config.toml
model = "autoregressive pixel model"
train_examples = 98430
horizontal_flip = true
vocab_size = 17
arch = "transformer_decoder"
fused_qkv = true
positions = "learned"
optimizer = "adamw"
warmup_steps = 380
weight_decay = 0.4
Rows from block 3 of a small autoregressive pixel model, named by matrix and row number. Rows with one number belong to one neuron. Each number is 500 + 50 x the weight over its row's rms, rounded and kept within 0 to 999. All counts start at 0. Numbers have three digits each.
After each neuron's rows are labels from the 100 images, of 14976, where the neuron reaches its highest value: "responds to" is what is common among them. Only what is clearly more common there than usual is listed. The data: retinal OCT scans (Kermany 2017). In brackets: how many of the 100.
# fc1: MLP up (model.blocks.3.mlp.fc1.weight, 1280x320), inputs 0-79
# fc2: MLP down (model.blocks.3.mlp.fc2.weight, 320x1280, transposed), outputs 0-79

fc1.73:540466458547434542475487537489553496492502476472455493622498432381512542471551586465521443445482528350428555464523541414500545416527546435473535476504484526489508503510418558492489575519462543436428529460562460488345533466528495445500421493
fc2.73:511489500426421477567549491382522506502577410516451484518371557450562476562467502483640451526440522524485547537470504613502507479464554491529580533456470502542497423580427540465525472528520536424591532506533527479462447505559586484516518554
responds to: finding: choroidal neovascularization (92)

fc1.217:532433527494462408532447506599520524493521462462538486590486453423526484408614541504577490432470504469460560454547557430497499461499545544469564410570451536499502629499485471446524460482519504456522543490463488550401642460501514482491424484
fc2.217:477540518556455478431505470426419487543539458509435505495464549542502508492435460475480506591537508522502463476499476596598475554474551470419523596490409504534464431525498579587494434518462538498492556487537471498531461493440467459425479598
responds to: finding: choroidal neovascularization (74)

fc1.751:517483432565476503480470406515489493504508534501567572448505528470523524429505470592458467443463545334499416482525529473494555484493513448579488592595427585455499524460460570523539473518489473562417442497411435487458519522448514518440549478
fc2.751:520471485482423557490444531483666483431525481501519556523594493436449520391493553487544497531492533492462550506445517429411555539469486468556451591459433553509607442459496527539440504482584482557512475456470532448386525497531514550475501482
responds to: finding: choroidal neovascularization (95)

fc1.108:432431457428490452518462524497414517507646526498541505480508487533575491596477548486490497568437563516553553511442525389460540507484557470594431454478463527503553498468549521408518462508516401458546488591419468534522474509473495459637495475
fc2.108:405489544564616501467547473487393521520466468416492517529444518435508507494485460558498483418631470507414431487605468595507466410574513480537479436527518534494448491549511590530486479476412453458432458426540582509460541488491555458396475519
responds to: finding: normal (90)

fc1.177:549485448474465438426501552597478503444464539418516475476504521435543534460515551502437492575453478444511488520586472527536539480546471494536471602490426482472578657487462547464473529541523417601523449597413477484516498430394369544448571495
fc2.177:575482563490584515509478597461468489398518585466502525467498491514460586455513612479514513488452536511498543578537564450483484454416497514481488476525465572515529533400498596506538476486496429527497486612492599459473401499490462560576487475
responds to: finding: choroidal neovascularization (59)

fc1.604:561458430539503496484473562599541541478486556486500499509575490367465541605467490520447530508419378505316431519494480458496517421506474484526434538508471530463545464492542616534472454495526496502449500603499475495431473461383430488495446498
fc2.604:443481515408584566522515474532531529596406466464557488470420443457510469514548442522497586461501494521576503433524456504495490504602410469540471484503460453583448480510528409561470470506561559577427562501468488474495624491459427487445482555
responds to: finding: choroidal neovascularization (95)

fc1.579:576485375441529569535479495545501498513503565459603510498562491518510567481497517447530537577483494468455459528511492428507494479448435570485506426531403552464517489471532586483524521515540441495511496471484447448467543484538600530574491462
fc2.579:386556506551513439440576380495425515588441540477379535440523502472439503500431469578475542539539490493600459446386478432481509519486535402568532554481520545474437455487446507529379503532574590525447500566492563387501446426425396463495431503
responds to: finding: normal (80)

fc1.612:499450486527503470465431532519524461504461477393459558544455469439592498465606548479477595545434403581483571526477489445509469374553524422628538450585505484559533501486542500461459441474473447514447509493496492525412594529470486498563523473
fc2.612:573493505466514441487414471461540551549529493523500378498453539512515575450523394557541472539515547481413552514483599434469473515503478627548477567535441550517536541442515533494596551516471496488512517586498463825497521593506481546489453469
responds to: finding: normal (83)

fc1.397:477510410533443571503473518454503504486545551509508543475421469488384524403495495464483523511437431517405471478391526544503518451526538474468677539446549513466488436474480517546475574466526470498500454489543449535498524586537557463493461486
fc2.397:492543570500490472502529485576526489515491496467557522482528446504560554608431525532430533532585479467608562496513441483541494572439479447549439501469454460552498509532481558493490520512544510614545536546441512459481445523421495552427613521
responds to: finding: normal (91)

fc1.30:447479416503469399503479528489424558475482478571457504604505583476461597528489459456523439508473545450434515561457517546522493473458414500471543541474433457532483546491454598495533453476526442611507387444538454525473530450463443500554530481
fc2.30:529530572538446520483531500473517455513550479453416493485507550537475541494471533551461531551551571506482519549494565564570513497446432471474532545367493493521488512545451565586531536494460642559579575526500471448412464555477441527496529525
responds to: finding: choroidal neovascularization (85)

fc1.243:473503517442441420510533576486495424496537465470581466549479546442546421457531481549549424483493564538472567427491498561510476440595596478439410533488500427481509487525473539543475424502502508460538499544484530473486509476473477529480530492
fc2.243:491467563617567486437545495553516462516431441583481482478580413461466434412530472471412546452564492540527478517511435419486490582535508517586476476488584466522535457574577418541503509517536503433436481510468535481506512542574533484431417617
responds to: finding: normal (86)

fc1.659:514528416506550518552458427462437534475534510530545542468505561484464534396570478483486427492417547495436474541471574483461565450472417479500545516480523520466498557437529499551504404524569480506486568513436493574514473383449428513488489481
fc2.659:597450568559494515408549565455561520458379510456591514525445527557520439553524546465443522459590534499467495448406468493563558407488538471490448472585546513539502562516521530537468638505453506496525459479400442487514478529547465463470526462
responds to: finding: choroidal neovascularization (76)

fc1.255:533527530451506486557478453582434516498564458447588474519449467489579525492477426511494435440487508468565463516507551503414476509579541534594462489514462519426515553430510496505629444453493447495508483584502519530504592493446510556513484470
fc2.255:461469594459540481466521559538418407455452454525567524490521454498525471548467501542521562520618418625519443478569464429473498499513524473561471506492518516536555417511554546525420485500528421484522444495453537452378476515494525447382570489
responds to: finding: normal (78)

fc1.105:508514464478470514533469566499476488427514490442557470432477566527523566528501571538531485535451529501485492505559481525492506426428474511491552545586440486455523542475465518424468435503515485555488542488581523512458532508499550477566511469
fc2.105:456481469460555483477505425420533528504359492489485481475508498471558451530456523616524524573516465453549524512432399456524552552509605467524461445507521525540499469463465434423446513559615463379610598544480583462487455434531455518487512404
responds to: finding: normal (92)

fc1.130:485488383484423430434492507496540487477481550497447524545357574414529605451503475485527532562542427457489449428532487569561478505545396506457553586530427458543483559482524523441486630477500442594561404538530464505394480485495473462553509485
fc2.130:537532559577406447419557517487483492478548491556425510455481563578447585559475501461461515577497551508503526388426573571553489475497506530487551575445399573497487524518494607540505512491467511544543468511476496437424407462464496577535474561
responds to: finding: choroidal neovascularization (75)

fc1.483:480580534481547526505449520620479485457491492428509542541493483497461454484536468551516554495535487412527584501537438557547518494513443552439599479533468618468488522450502496487465536503459552550476520458505499442504502466413539565443554455
fc2.483:652518445422477498475452470574508477473413494579573460452409525531509504535556468535594502412508471498495507489507526409482476503501511550507363540497504482557521507472551454575531523480549422495433518449422558511434578484472505518495524525
responds to: finding: choroidal neovascularization (78)

fc1.564:541496500466444505548434470583416535522553562506500511562517486502572537577504453532463436475453575507525470501489573594404539479460528466608451530542455454481501496410508543444548475513473448474519440572496411493532485527452510469502568460
fc2.564:448542469448466498545482455461482510476450453525500479532482496504512433520493455566455527486625434512458448412550449474486488475512480558508503486530524542529468479470493489512509504494494468436554530447549555590419470487609514519384521460
responds to: finding: normal (86)

fc1.18:488513579430522418530499621569390552437523504534498476448479455458449542546582569469517519492485559534539454455491446467493497436497458563504458465590427443481547463485520437437506413505537572533534460453450555465560495456444437585478583465
fc2.18:504504469482534548378527463411554451481500520501448544521472472457538466538468526580424606502597436434576367492476433417619507604434492474489479452496505495514475396497532474517431588532553555537497530492470501455419523528504505582421445455
responds to: finding: normal (78)

fc1.33:586439446430459552536368617518475457467595536450500487493523387566462539598544552407458546609432406451493521576461561503467550407553531553514487552491536490477616554472466466515453440502591509533517445509461404538566507488603548451511520489
fc2.33:532455531435503596485500438513465539491451551501468526375537583494484541489569477478544551503448532447530446481558501490434385482471604594422470444516499499532495396453451467491434496411400563543442452541545541445515560432489460493502410513
responds to: finding: normal (84)

fc1.162:434627536468600436375533501563441570502559580577477645556517484468376556539559507485468486499517508520423344408523513539490463447508533502498498503486366479465484492494492583462479444479469498506416558468398495396490532441424433529480469494
fc2.162:589531498566484487542485519529435501501461497381486433498506453470531493443536484517564450495519455448442445524505481566432451439490496579504470531467539559575483526491512464583604507470536481355558470463517436560471498498606548533457493503
responds to: finding: choroidal neovascularization (93)

fc1.332:522495439538424534462485554475486414476548529424442535438453431555438491511507494514486514570491439507527462503481567465490468444547437502462574549485503535525534545488576462500477542459501593526524622520575421496518533496468572471557540495
fc2.332:434468581600486450413553420521445506585391494545403560529425537479506451513485421512526537476612459538565500467510410465513452534499510453476431465517541469568427479518598550525442459506453442508534412447506447440502521513500531441458525517
responds to: finding: normal (81)

fc1.391:505467541396439489518429612528463429489474500407589504535528460579465424532497564515540559469581458390519508544504515549498492443504573519458547498544523556535500586473507489497551500463415577588487483523555399498472505485474482563468526489
fc2.391:547451509351552468446489497558479499413526505443489558527396501546509526557547498495545511535435477571508460512470518350523519517544550476530406584455493375557548505465552548439536570511595400567461496476369595470515526536415439521468543464
responds to: finding: choroidal neovascularization (60)

fc1.749:546462432497539510546455534585507503515468471390590494424429480559559444477512526499477537448508480419492465606526599515516501480488450468508536463535518472495493472464417548473568441490544460563470445544546449533342524468499489476541533471
fc2.749:479504465436465520426486547572503546534479542492512504528561455483407510469531490566467593417503436514535538505485494432475453465482472516515471523556513507505477433474542480474464507478501430571493454448427549558537589483463500478538485489
responds to: finding: choroidal neovascularization (95)

fc1.357:463529531514519443509517447476628499501464539487577517492543450586525408461554490516457524531425525503455550504441504411495521472556539488559496488559536432485496543464534466389434520551510482582443530531399494506536541514413437562499555478
fc2.357:528591535515430483550483533436528521530551501569516420486494461444545502451478566543543499524562568497431454476513527511496531455414498489522443559512420539514503473510501579603593521561519504534487567524475510635463461575515489569523465486
responds to: finding: normal (87)

fc1.696:498482484540414518488388535471386512505520525522539516550401459411464497420583534480526569511395470526510546501511470461464483414533544534465504467724486479559491499432530438490432477483446516500492476427534481532507565481540532544543489470
fc2.696:500552440590554408438448472509513592508517465514405464427502454538428603446490518445445472487549521436545512402392584490507531542531456536500538571504496419538539462428486474505513460563505491512481533626513514642547495512425412547545423462
responds to: finding: normal (92)

fc1.27:560523467481501514473483443480454503496588547491588525503504541483523533515483512501499517576465564469531462541573460466473478560470505530451453431588301522538463529467478417418430400497501558492509466529458462471476521473473521580576493473
fc2.27:500487569675552429448571450506400418519472498471423567450513455516512461474506452569535521490533438509600469476443421473541497513459617460520527493518532515476456479498542505480370482489535606536430469481452570437535562478382550544353493509
responds to: finding: normal (95)

fc1.277:586504537545507503544447525618487465448569502470617475452552396520542564505479584454501480558563513525485500519555475435549572492541524511474480520540524525522484582483490497471488408530446498510465491528470486511514500507431414559478561479
fc2.277:527528485517402550591469543523572541477504551441543520545567486478468524492543578489461573540458505446437519472575573545450502430456433517483548538476451481476440546477499524377479530484481501579544434482500482561417529523479503576541487424
responds to: finding: normal (85)

fc1.288:586555530574555487546569485566585521491465534435496548525593483460494494499544470533395470503518453478428495471547466559422462489489478537515588489501516439475491539418555469525420426469528534561413472561570515499527521456454473475424480480
fc2.288:473474540548550460498540490521437443525600450394533525478407504495513490499513476509493503584445617508495525516553491535517471534496488433442492498540490462500421518548485489484440493491448496563446481491465626468573479467511475546644458506
responds to: finding: choroidal neovascularization (99)

fc1.492:453528489497528458366469526511480485455609541459569631449455517568482478553552569555402500587490591513527459503510525486513518439449479520535471544598422549530506463411450566466507458490452561572437506514463498495500516412463446538470568466
fc2.492:582446576443502523462521579497510474510487519535541502552552525396521497542545500489441514516574460542378516488580465489468387478481465566527477468488525464466545547529509504527537481478521494517462503533400452493422552503543500582403508521
responds to: finding: normal (79)

fc1.190:525585510521539484393518510584615499444463542503492474596470507473476617591530491530355512526573451527523439418465428612531522525581428527480535499491454487510500468533567509472469499528490467546443540486434443487464476475447539564458525499
fc2.190:467423450455513461527544495442435488513494461590451508535475500526455519453497489488600473376552543534475505461437510461478498443533456490526511476480582509468484548541530590526503480447543457494494440462492462473496556512484449445440482552
responds to: finding: choroidal neovascularization (82)

fc1.90:579437468447511500448531498476468465488522500414496600487466420484451481420683502449493588581525474541510424485532489436454472486504440507452584543511499538484588520496598465450500497510533521554513619419465482448507563455418539419470407495
fc2.90:443541518480554493519641453584490376596488401503508512469448538542449514454469443549441532498530378533561526522480509513472467503487456452516534375486492488508477547678513481554493519508469488467492525520484593398501564526471509498481510698
responds to: finding: normal (83)

fc1.472:478579483482478520423410478580513537492516592501409501578392463351502580464560548559522509582526461500555422410435448526541479468547523437500550492540531514505531479440521520401477605460570443609525600436532450513567583459519533479520498495
fc2.472:555510508499516477412469465544445557504551494541467498412473528566442547532569481481460525567536511471483484465475471479506539531475462504539373560506411440532560420489534520526473523483561502575504494514444399517522578471469498489441544608
responds to: finding: choroidal neovascularization (69); finding: diabetic macular edema (28)

fc1.48:492552449542529541485507630524590424476459458414492518500462490523523514465521611584521461457551552364526434480492535482468508478504511531501462512530514572534501503495462487404509569489567447596442476463492422491441484492610502542514456490
fc2.48:480502478390559531487456483572567518497551520427572549519608389518495437452531485595496551484426438433544468574473519447456568599551491490535618445533401525464524514456517464489543521512518493564413532537499477546476582470513447561494417474
responds to: finding: choroidal neovascularization (97)

fc1.759:546525420520565465462506505601506569447499594551588480505539485507488480456506455457504455526556580499502492457576444451466468523490536561579530474586402539564535559483578508493539492505509473462492510526463477495561514505436504523529491475
fc2.759:470483539487543492415491491449429476503505451485491485459529411446522463491425517494532527530527445491602499449485364375609519566499470463475530488508525516516454402488513476496383547544511483511466484477530503492527498485476521536371522464
responds to: finding: normal (78)

fc1.167:537509429519517545483497506614556485462527544433514581499551459466502525453532518538462509474479480458474616537566546440523487536545332497527530526552524529504499579450508498503474463476543435587447509458455483499475485421486468463474420483
fc2.167:420543541481503471430497418548455489595569516589431573498528379495336477545493431538452559496523449518534477434475487492508431490496532516521556490508459420509451410475575497467446454486426520512443492497507526502564588492491529543469430514
responds to: finding: choroidal neovascularization (88)

fc1.475:555414467400533461517489531540505421422547581451509495550489568576533440602512518569537501583516448529411466537532491528519506506571517462458467517579568407518511564493518504464470428507560498584541505558477453541556456476432567390614508476
fc2.475:540551542433502537518507517546533504407531579491459488412471449475511573520541604407480502512410447434489446392429540537392567468485598567484470459418517586443571415455363399492480549518535489432470545586492465439519601411527478494510349458
responds to: finding: normal (89)

fc1.490:455543514458430472472519516497473456450453550523522581508483507552485517511568491524461516585508532553466429459523538540468493505532475517473538475522441499471501556461503481486472528457416482467432517426481530508477437491509517497536539478
fc2.490:570485536491412459423504434586554512474487519509412503473451549466423526481573519498569523391488588436386523448502480466534493475482520511425442478559552495506541431472471503427487483512445564548496421527475450499488550490554491491572411517
responds to: finding: normal (81)

fc1.209:544494564448505467439527508489530414476530503521500595521412510495488475580574480539373523492539568554492467514545504469485480552508375497526474526472511511476543579482564490508519456399534522497451538468466465472418519400519593514406462498
fc2.209:437495508577546515534615391487525422622488546529489486443445487494487475426408442484522484468459501460604559511485511511507497449512529369509465509518574379530409500612470498569464510538512491520452489583485591423544425561424460490477542599
responds to: finding: choroidal neovascularization (77)

fc1.392:527553364540560571553433576491484536426518521471540488579500668420533597523500481555542466533355439538388468543458468588453506505545527572513455538513426524442542528467517633482500502481547423521530497524488477546569518475514525533495481495
fc2.392:414503486404526508494489567501483512479502558533637483503589516453435562581479512453412495492453506541522575466525446455455488529513470498529470533539431485572556494501503448434469463487522562582522504548474468508551516535534471441485546565
responds to: finding: choroidal neovascularization (90)

fc1.267:485476507566519578531453519548548491501540490451496458525506410486557438416464547472430554537555455482454444519506473514434491499385501512518599445488538539531534522446543464507421528486524443513517590453530387503561491529535502608514511470
fc2.267:509572583539447588482464529548487533511429554459526474535535434529408406502557460536593576466441525426501537478548515589513485412515441519554502523440496499501427483464502487553522486479443525465532518520508530586453470498486498509424492469
responds to: finding: normal (90)

fc1.374:482560495542556416464508528572425545466561518527495484587545559520445494517577522475491468553513593539407469482526509550507502501505418601482557437535408525475509520530475622523469424503597475598525582525481481496525645441475561485487472500
fc2.374:504527436431525441521454498497392556492527520434512500507460517527521493499525472572529450515450497423584427479392472586485517543479595560525579536507438401583481602446453578444566582491498536541609512527491436561444513481531428559575488481
responds to: finding: choroidal neovascularization (98)

fc1.7:488509602527513518460528482490491529460597543470511457463451482490543431463595497503488571572445512438460428494447494550523470543500564521452493505546518502475563429451527420509479482500451436569491605424572480535540534433520463584538524509
fc2.7:439538507605531541476466450435508576524492575557501485579516518471445445493530416500442471410515551463484493414497505562475453474558564549624558396548465509527523514464555508469538475478457507487481559470502537553508470514610495511488499506
responds to: finding: normal (87)

fc1.366:524596562586553512499521496483497476428520591529531556494470456444415508566532463487524471541513462520520418481482555490367467493539488476618516535515445482418561605491526506476439528431552509469459522534478473492490555415437373478498508486
fc2.366:463534511469468528500556433499474430580469452534565517462485422552551486539434475454574573534537452474601555570551513439574509548459519435458497485531527432576438423562483394475440524521427490497467470510523443457542479526478566482464516520
responds to: finding: choroidal neovascularization (89)

fc1.480:457522445462480435390474531436423448475680549500512589518500442474477523474541586572442468597499628535479539506549511520495509456452535584454439529551411527492507450444488569545469583478502511598478560428474491455508548447522481578473565476
fc2.480:522430589455470535495557516542539470533441491477505480500525521487509461538543435451452505550478505493448533514593549467428408431478465545467487523422520506507482540533462532573526458491489457511436454583510492422447519470454500534473467554
responds to: finding: normal (80)

fc1.284:548523502464512535510486514600504483464516486459523538454510559417452553542495514515526500506540505470555645547639477570509543437449476528514581601603493585496510478457480505495412447485455578550462522525580553469551497498421538456436542479
fc2.284:497421479378389529527507487441503573463557544557542537500451486458544486518502536487506527504444510613502453613495465414518574511502494416527449524488572417499528485453488519436485501546473527445497477503563472448425523554511497458559594403
responds to: finding: choroidal neovascularization (93)

fc1.446:600555481587579515474491529524466416442464458416475542454455501422555479498492611495540477527548546410567523459571447645467512513564496496530547507523489527553511559457480481512475513511526499520495527487541494489440453452565534498498449471
fc2.446:487468518471490439596525470516444471525508518464582507493550440441605432507454510535571525479480511523587531577526452469432503550567542441492516447457542411527444562554503496484491480508536503454557530551503540458587560491524501465498501466
responds to: finding: choroidal neovascularization (99)

fc1.318:521534408580510508447504531499501512468516498489466581559447600432475639458502550549517433475503411372467449475515464571532475514509463495541498582540405515458485462469419521443493515467550471464507383426464497492435463480448474620492498484
fc2.318:534522571546556510497535560542464453481572538450490516504550500535482553436587499417531475508420582460470482459553588571499509419454523504516589483473395488481488610532444531515542447510475477512458455570471484504470457507532564570535376523
responds to: finding: choroidal neovascularization (99)

fc1.129:550461494543421504454510438454390475500545472386631558466408492551518489493551528498488515528408522410389473483464566449439504438460569518533506522538376509411524616485498464463575473469491489497499474437468505509482632359506409537538485490
fc2.129:508549480435500492549560535507578422485524437487491476441493503595524569464428552490379489504510508515533500472482616556602533512437445450484499511413427414488502541579460518541552513549371544594447568515534519433451453536439489580514542548
responds to: finding: normal (86)

fc1.756:582461534436505485560472524561512523462585515346484494599518526564489496490474550473530509489460451534520512567540551529515452517586428492388496474503577491517468559465536487496458510487485447596496469509561424500477554512531549487488447483
fc2.756:476429523488534454473490544516440440500393515440494536414569437512567498631529517588427528609468457570522509393518455526485426498507524522554452552552419576495491465437452515495406438408552517508484504564428600417619503377443494511521561530
responds to: finding: normal (80)

fc1.271:502485511489506418463450555457545464441490572504520482508422550566470452526552562498365524491375604514479544453443429590562571532489546602564502513563491448584555519445506499409477472525439567497551530423463517522547479466570492635481589485
fc2.271:445533603531494488516523469541499474593491449503575452480487471541521500506455450498448545553497492459526495548532512592499507486440516437504422505410489491540510480569489507576504462525558463520485553539423523469510486538456535535486505579
responds to: finding: normal (86)

fc1.464:522535447559520525484521540603517533424479563451460463553506560478468589521523562481483431501554496483505497433548479634568540540522390500476493494521476553496497552534451578476514475530434498527532529398506445472440445511396485538490500501
fc2.464:500478532477475469486516463469468579496513502515417511491445380539506507490481495524592507475481459474485567455471497502511524493498508507456493494528554455474478460525516525530519510517413446427544502501527529513536441536573577458506520531
responds to: finding: choroidal neovascularization (83)

fc1.473:498465539449539588557497583428498454490501448431629465514418558527579449434527515643445539480494515591542506465469521502458508462557517507485527494508484587520529535522550454422485464494537506502460451483499523537526586516510514499538552495
fc2.473:513506492560529506501502504586511465501490472433499413391548439474501473552514507455508512495490524427488529552559549525485528423422547538564473545571436459576513514638426494529434406510522520590505500624494508495544457511455452546491442634
responds to: finding: normal (86)

fc1.722:520570431458472461421535471528491485499500553440548487466445453463548551617526559504541510576495440460480499501575442603520559422530556484606523531605493498560544548510425590387466475546601394535494382567415455436497482503535429556453540496
fc2.722:493507516491537456448430485446448525482528639530445529517408523507490568464524520558478512444488524563431505372448463468470426438503469551446474448537433519447459464405572555491519484443519386506504528524520545536532503507433478458517533464
responds to: finding: choroidal neovascularization (81)

fc1.325:470557465452514456551464594487490483487560460463449454596431595376545458478504555512509492555484595516485541474495505539493472477518543561533420424520562448514561432497483503552441510478483533549536590388519480496540550469448521573511487493
fc2.325:469465440490596593483489517454467540531413490418563395423657532540471382418526470563509499461475526462521517538460446560467509474549553501576482563464597489540499521506420508558514513515508425538516466536463517512612467505521467483567459532
responds to: finding: normal (82)

fc1.434:478546552571372462530507654530421385430520454524505473559509471508522460518518562604478451441497587513516547465485496472479508484535528583454469455486518562441504460507492528537474359502546494524492448409547586502529570509510509515463536501
fc2.434:519510475591493496451535492515479509510472448537495472433550400507506493524461504460537546528550449464523484554482462432536542520524515465631569529495515436637519402577504500579488526547487521482454440561512552473523487580497591501458499537
responds to: finding: normal (95)

fc1.697:505596477472438560490467453443436504480620515495547573495512518436522524480479523490555511496442563441524479539481483540604571524451537496395425509488352484463458508441491481408486441572514473549534515413528536479541532476502472554560560473
fc2.697:505439548488523471460630438543419577490476513455416552480535481422498558536524427475437527542488414443597559511490536394523560480535500478484515546481453467444511557453565549498535484573536496462452485522457554526508507436372442466383533461
responds to: finding: normal (94)

fc1.529:492527507416491478476399445474426537499548545539468473509476545371468589565600471572463520529436444455514453475464479540478490493438447532465421481496514418450511532474476563545424451417530524548510575481453466534495527424421490453479501494
fc2.529:532450556529523474487509505506477472458453526624377497460485510529447558519547478414477536432547471543506445424493477548486527510520417567501467466496538515501569477539510588505491512502480497514468501474444527518542522454478443494391551599
responds to: finding: choroidal neovascularization (94)

fc1.748:502536515515458492472479587566594409438552480517555495545491472585511435472541475451515483497546551538507485455475457521526502441585579479467465520458544483528481498485509489523522438474527516527440468498510449531495503502511458576490407482
fc2.748:503489421583473475507523502558506497537422446551604524483530496509513520522492448474444578573526429475460486527563497418472504525435534489530467490574474435576500509531514438437489601541476497483484452562475471479578543569534614490528545506
responds to: finding: normal (91)

fc1.237:513599476524537542499444538485572602432502488543488487530438565524474591547491490487440517520478478519516419512553558535536584442526431479500536527454565452510527470475443456453551503527514486527438533470542509500465511498509469548631504483
fc2.237:442465604552480509428529504533475432550509484546437542573542465461443449494550450490448544573568618558441548425558429523523455518482543469367474464608519457499477457533589454591423477454406477531423569414548488484532511463539463467439491561
responds to: finding: choroidal neovascularization (91)

fc1.299:553546393442469523529440467491482537399608487496578456445496475476548547475526516526520477601418599504450530552474546533516577452530443485515564577492465483457596519480488551539531510496568507505560425537445539535521605514545509499495522493
fc2.299:524455476437502500441427485483465587464422561554462499461522515484456432503539530472563538421584547464568520392548475444505498449475537536509461469505609508470537542464522406481498576435523582496562454464455454520399552501529476458383448504
responds to: finding: normal (86)

fc1.358:558551595511481551474466470480529419465577496419556460509464415540530492498507539560405540529488501491550501549497483488548653565504472459435535518493503486521489436516518431447411482580515540458471419471480416512544486493473549511528513479
fc2.358:532459479609570424542502497486494561473477507442427522533535546440478619485543529446605462516464474402523441522570464535461602432466491482504447533541474507515523550435489516509560449540548470545540497568493473566497565434527547460521447384
responds to: finding: normal (93)

fc1.94:515482433504560527416421509623464489512465519500529586534464497497511479517563518575461495461421522503482533532419521462560528488532532502656408503677472466529471484464482624478580455531493418530504457481422492526529496463487479616561555495
fc2.94:532535506588464538443530467481465536523400500416540473475378482535522492478547494548523499510585500480415507545541437489560517452447427538422477535531557461578400504508469420586481494519494464483574493433484487516577406430562554487520502512
responds to: finding: normal (81)

fc1.642:535605498511526561457494498622543489424493567423575466488520564457511591518530533588450485453440428486553539564492492578531564538556553539531530548502507537508493549484455504430459558513482455512354407500462403534480551473528463522412551480
fc2.642:510487553528528469451475461524539508462450532427429453520439577404438567494574470492490438546485540503494524442549481575487485549547475531475533435510445542472529519472514431465499500482522536505519481479581588586441463405518482450497461506
responds to: finding: choroidal neovascularization (66); finding: diabetic macular edema (33)

fc1.200:502499554501525494476467518481421493445547518500466474526499417453550534521494532475551513560583548434555479468540457607553587555468478438623495566541423535601557500471500581490474444484455483541489469484512498509548460547339491482431470490
fc2.200:496439508503484482507421519529491544443494568521407393464623475574489522543511573452462555505435478444550551483513457498494494448519513572421524512509507518494557541504456474424576487492408486474543514540533471592508567527508525553538485555
responds to: finding: choroidal neovascularization (63)

fc1.305:466531411584520552449500535562512471484503450535509536548497537453449540542486458577427480504470500426426500512478528436511481488515607514497467404537524540398485441471460578557492500501483482525465504411517535496441482462479468586528431494
fc2.305:521546498534490579535507559537597493511464504463493425457509494521453614539562520474408509481438532467423450411483493607541545428554453514535538509426470545500495485528418450518501446527471594535461480536497449518459496562507544586508488573
responds to: finding: choroidal neovascularization (96)

fc1.278:476557427535544426549565570584459517507499430488548503563479537516474433448610481528571517477493525398528551558470502459445444412543576652476503455591457529527482503529475569444522518503577508559491537458452422420457650336412441627486461508
fc2.278:527443479440464497480546531527430454490577416540501475485488522542468505584538482501527525475506448473504379492586543462495476511415491525399489541510481516468539488635497510439514539484479610433481423481441524512469574539485548495449502681
responds to: finding: choroidal neovascularization (83)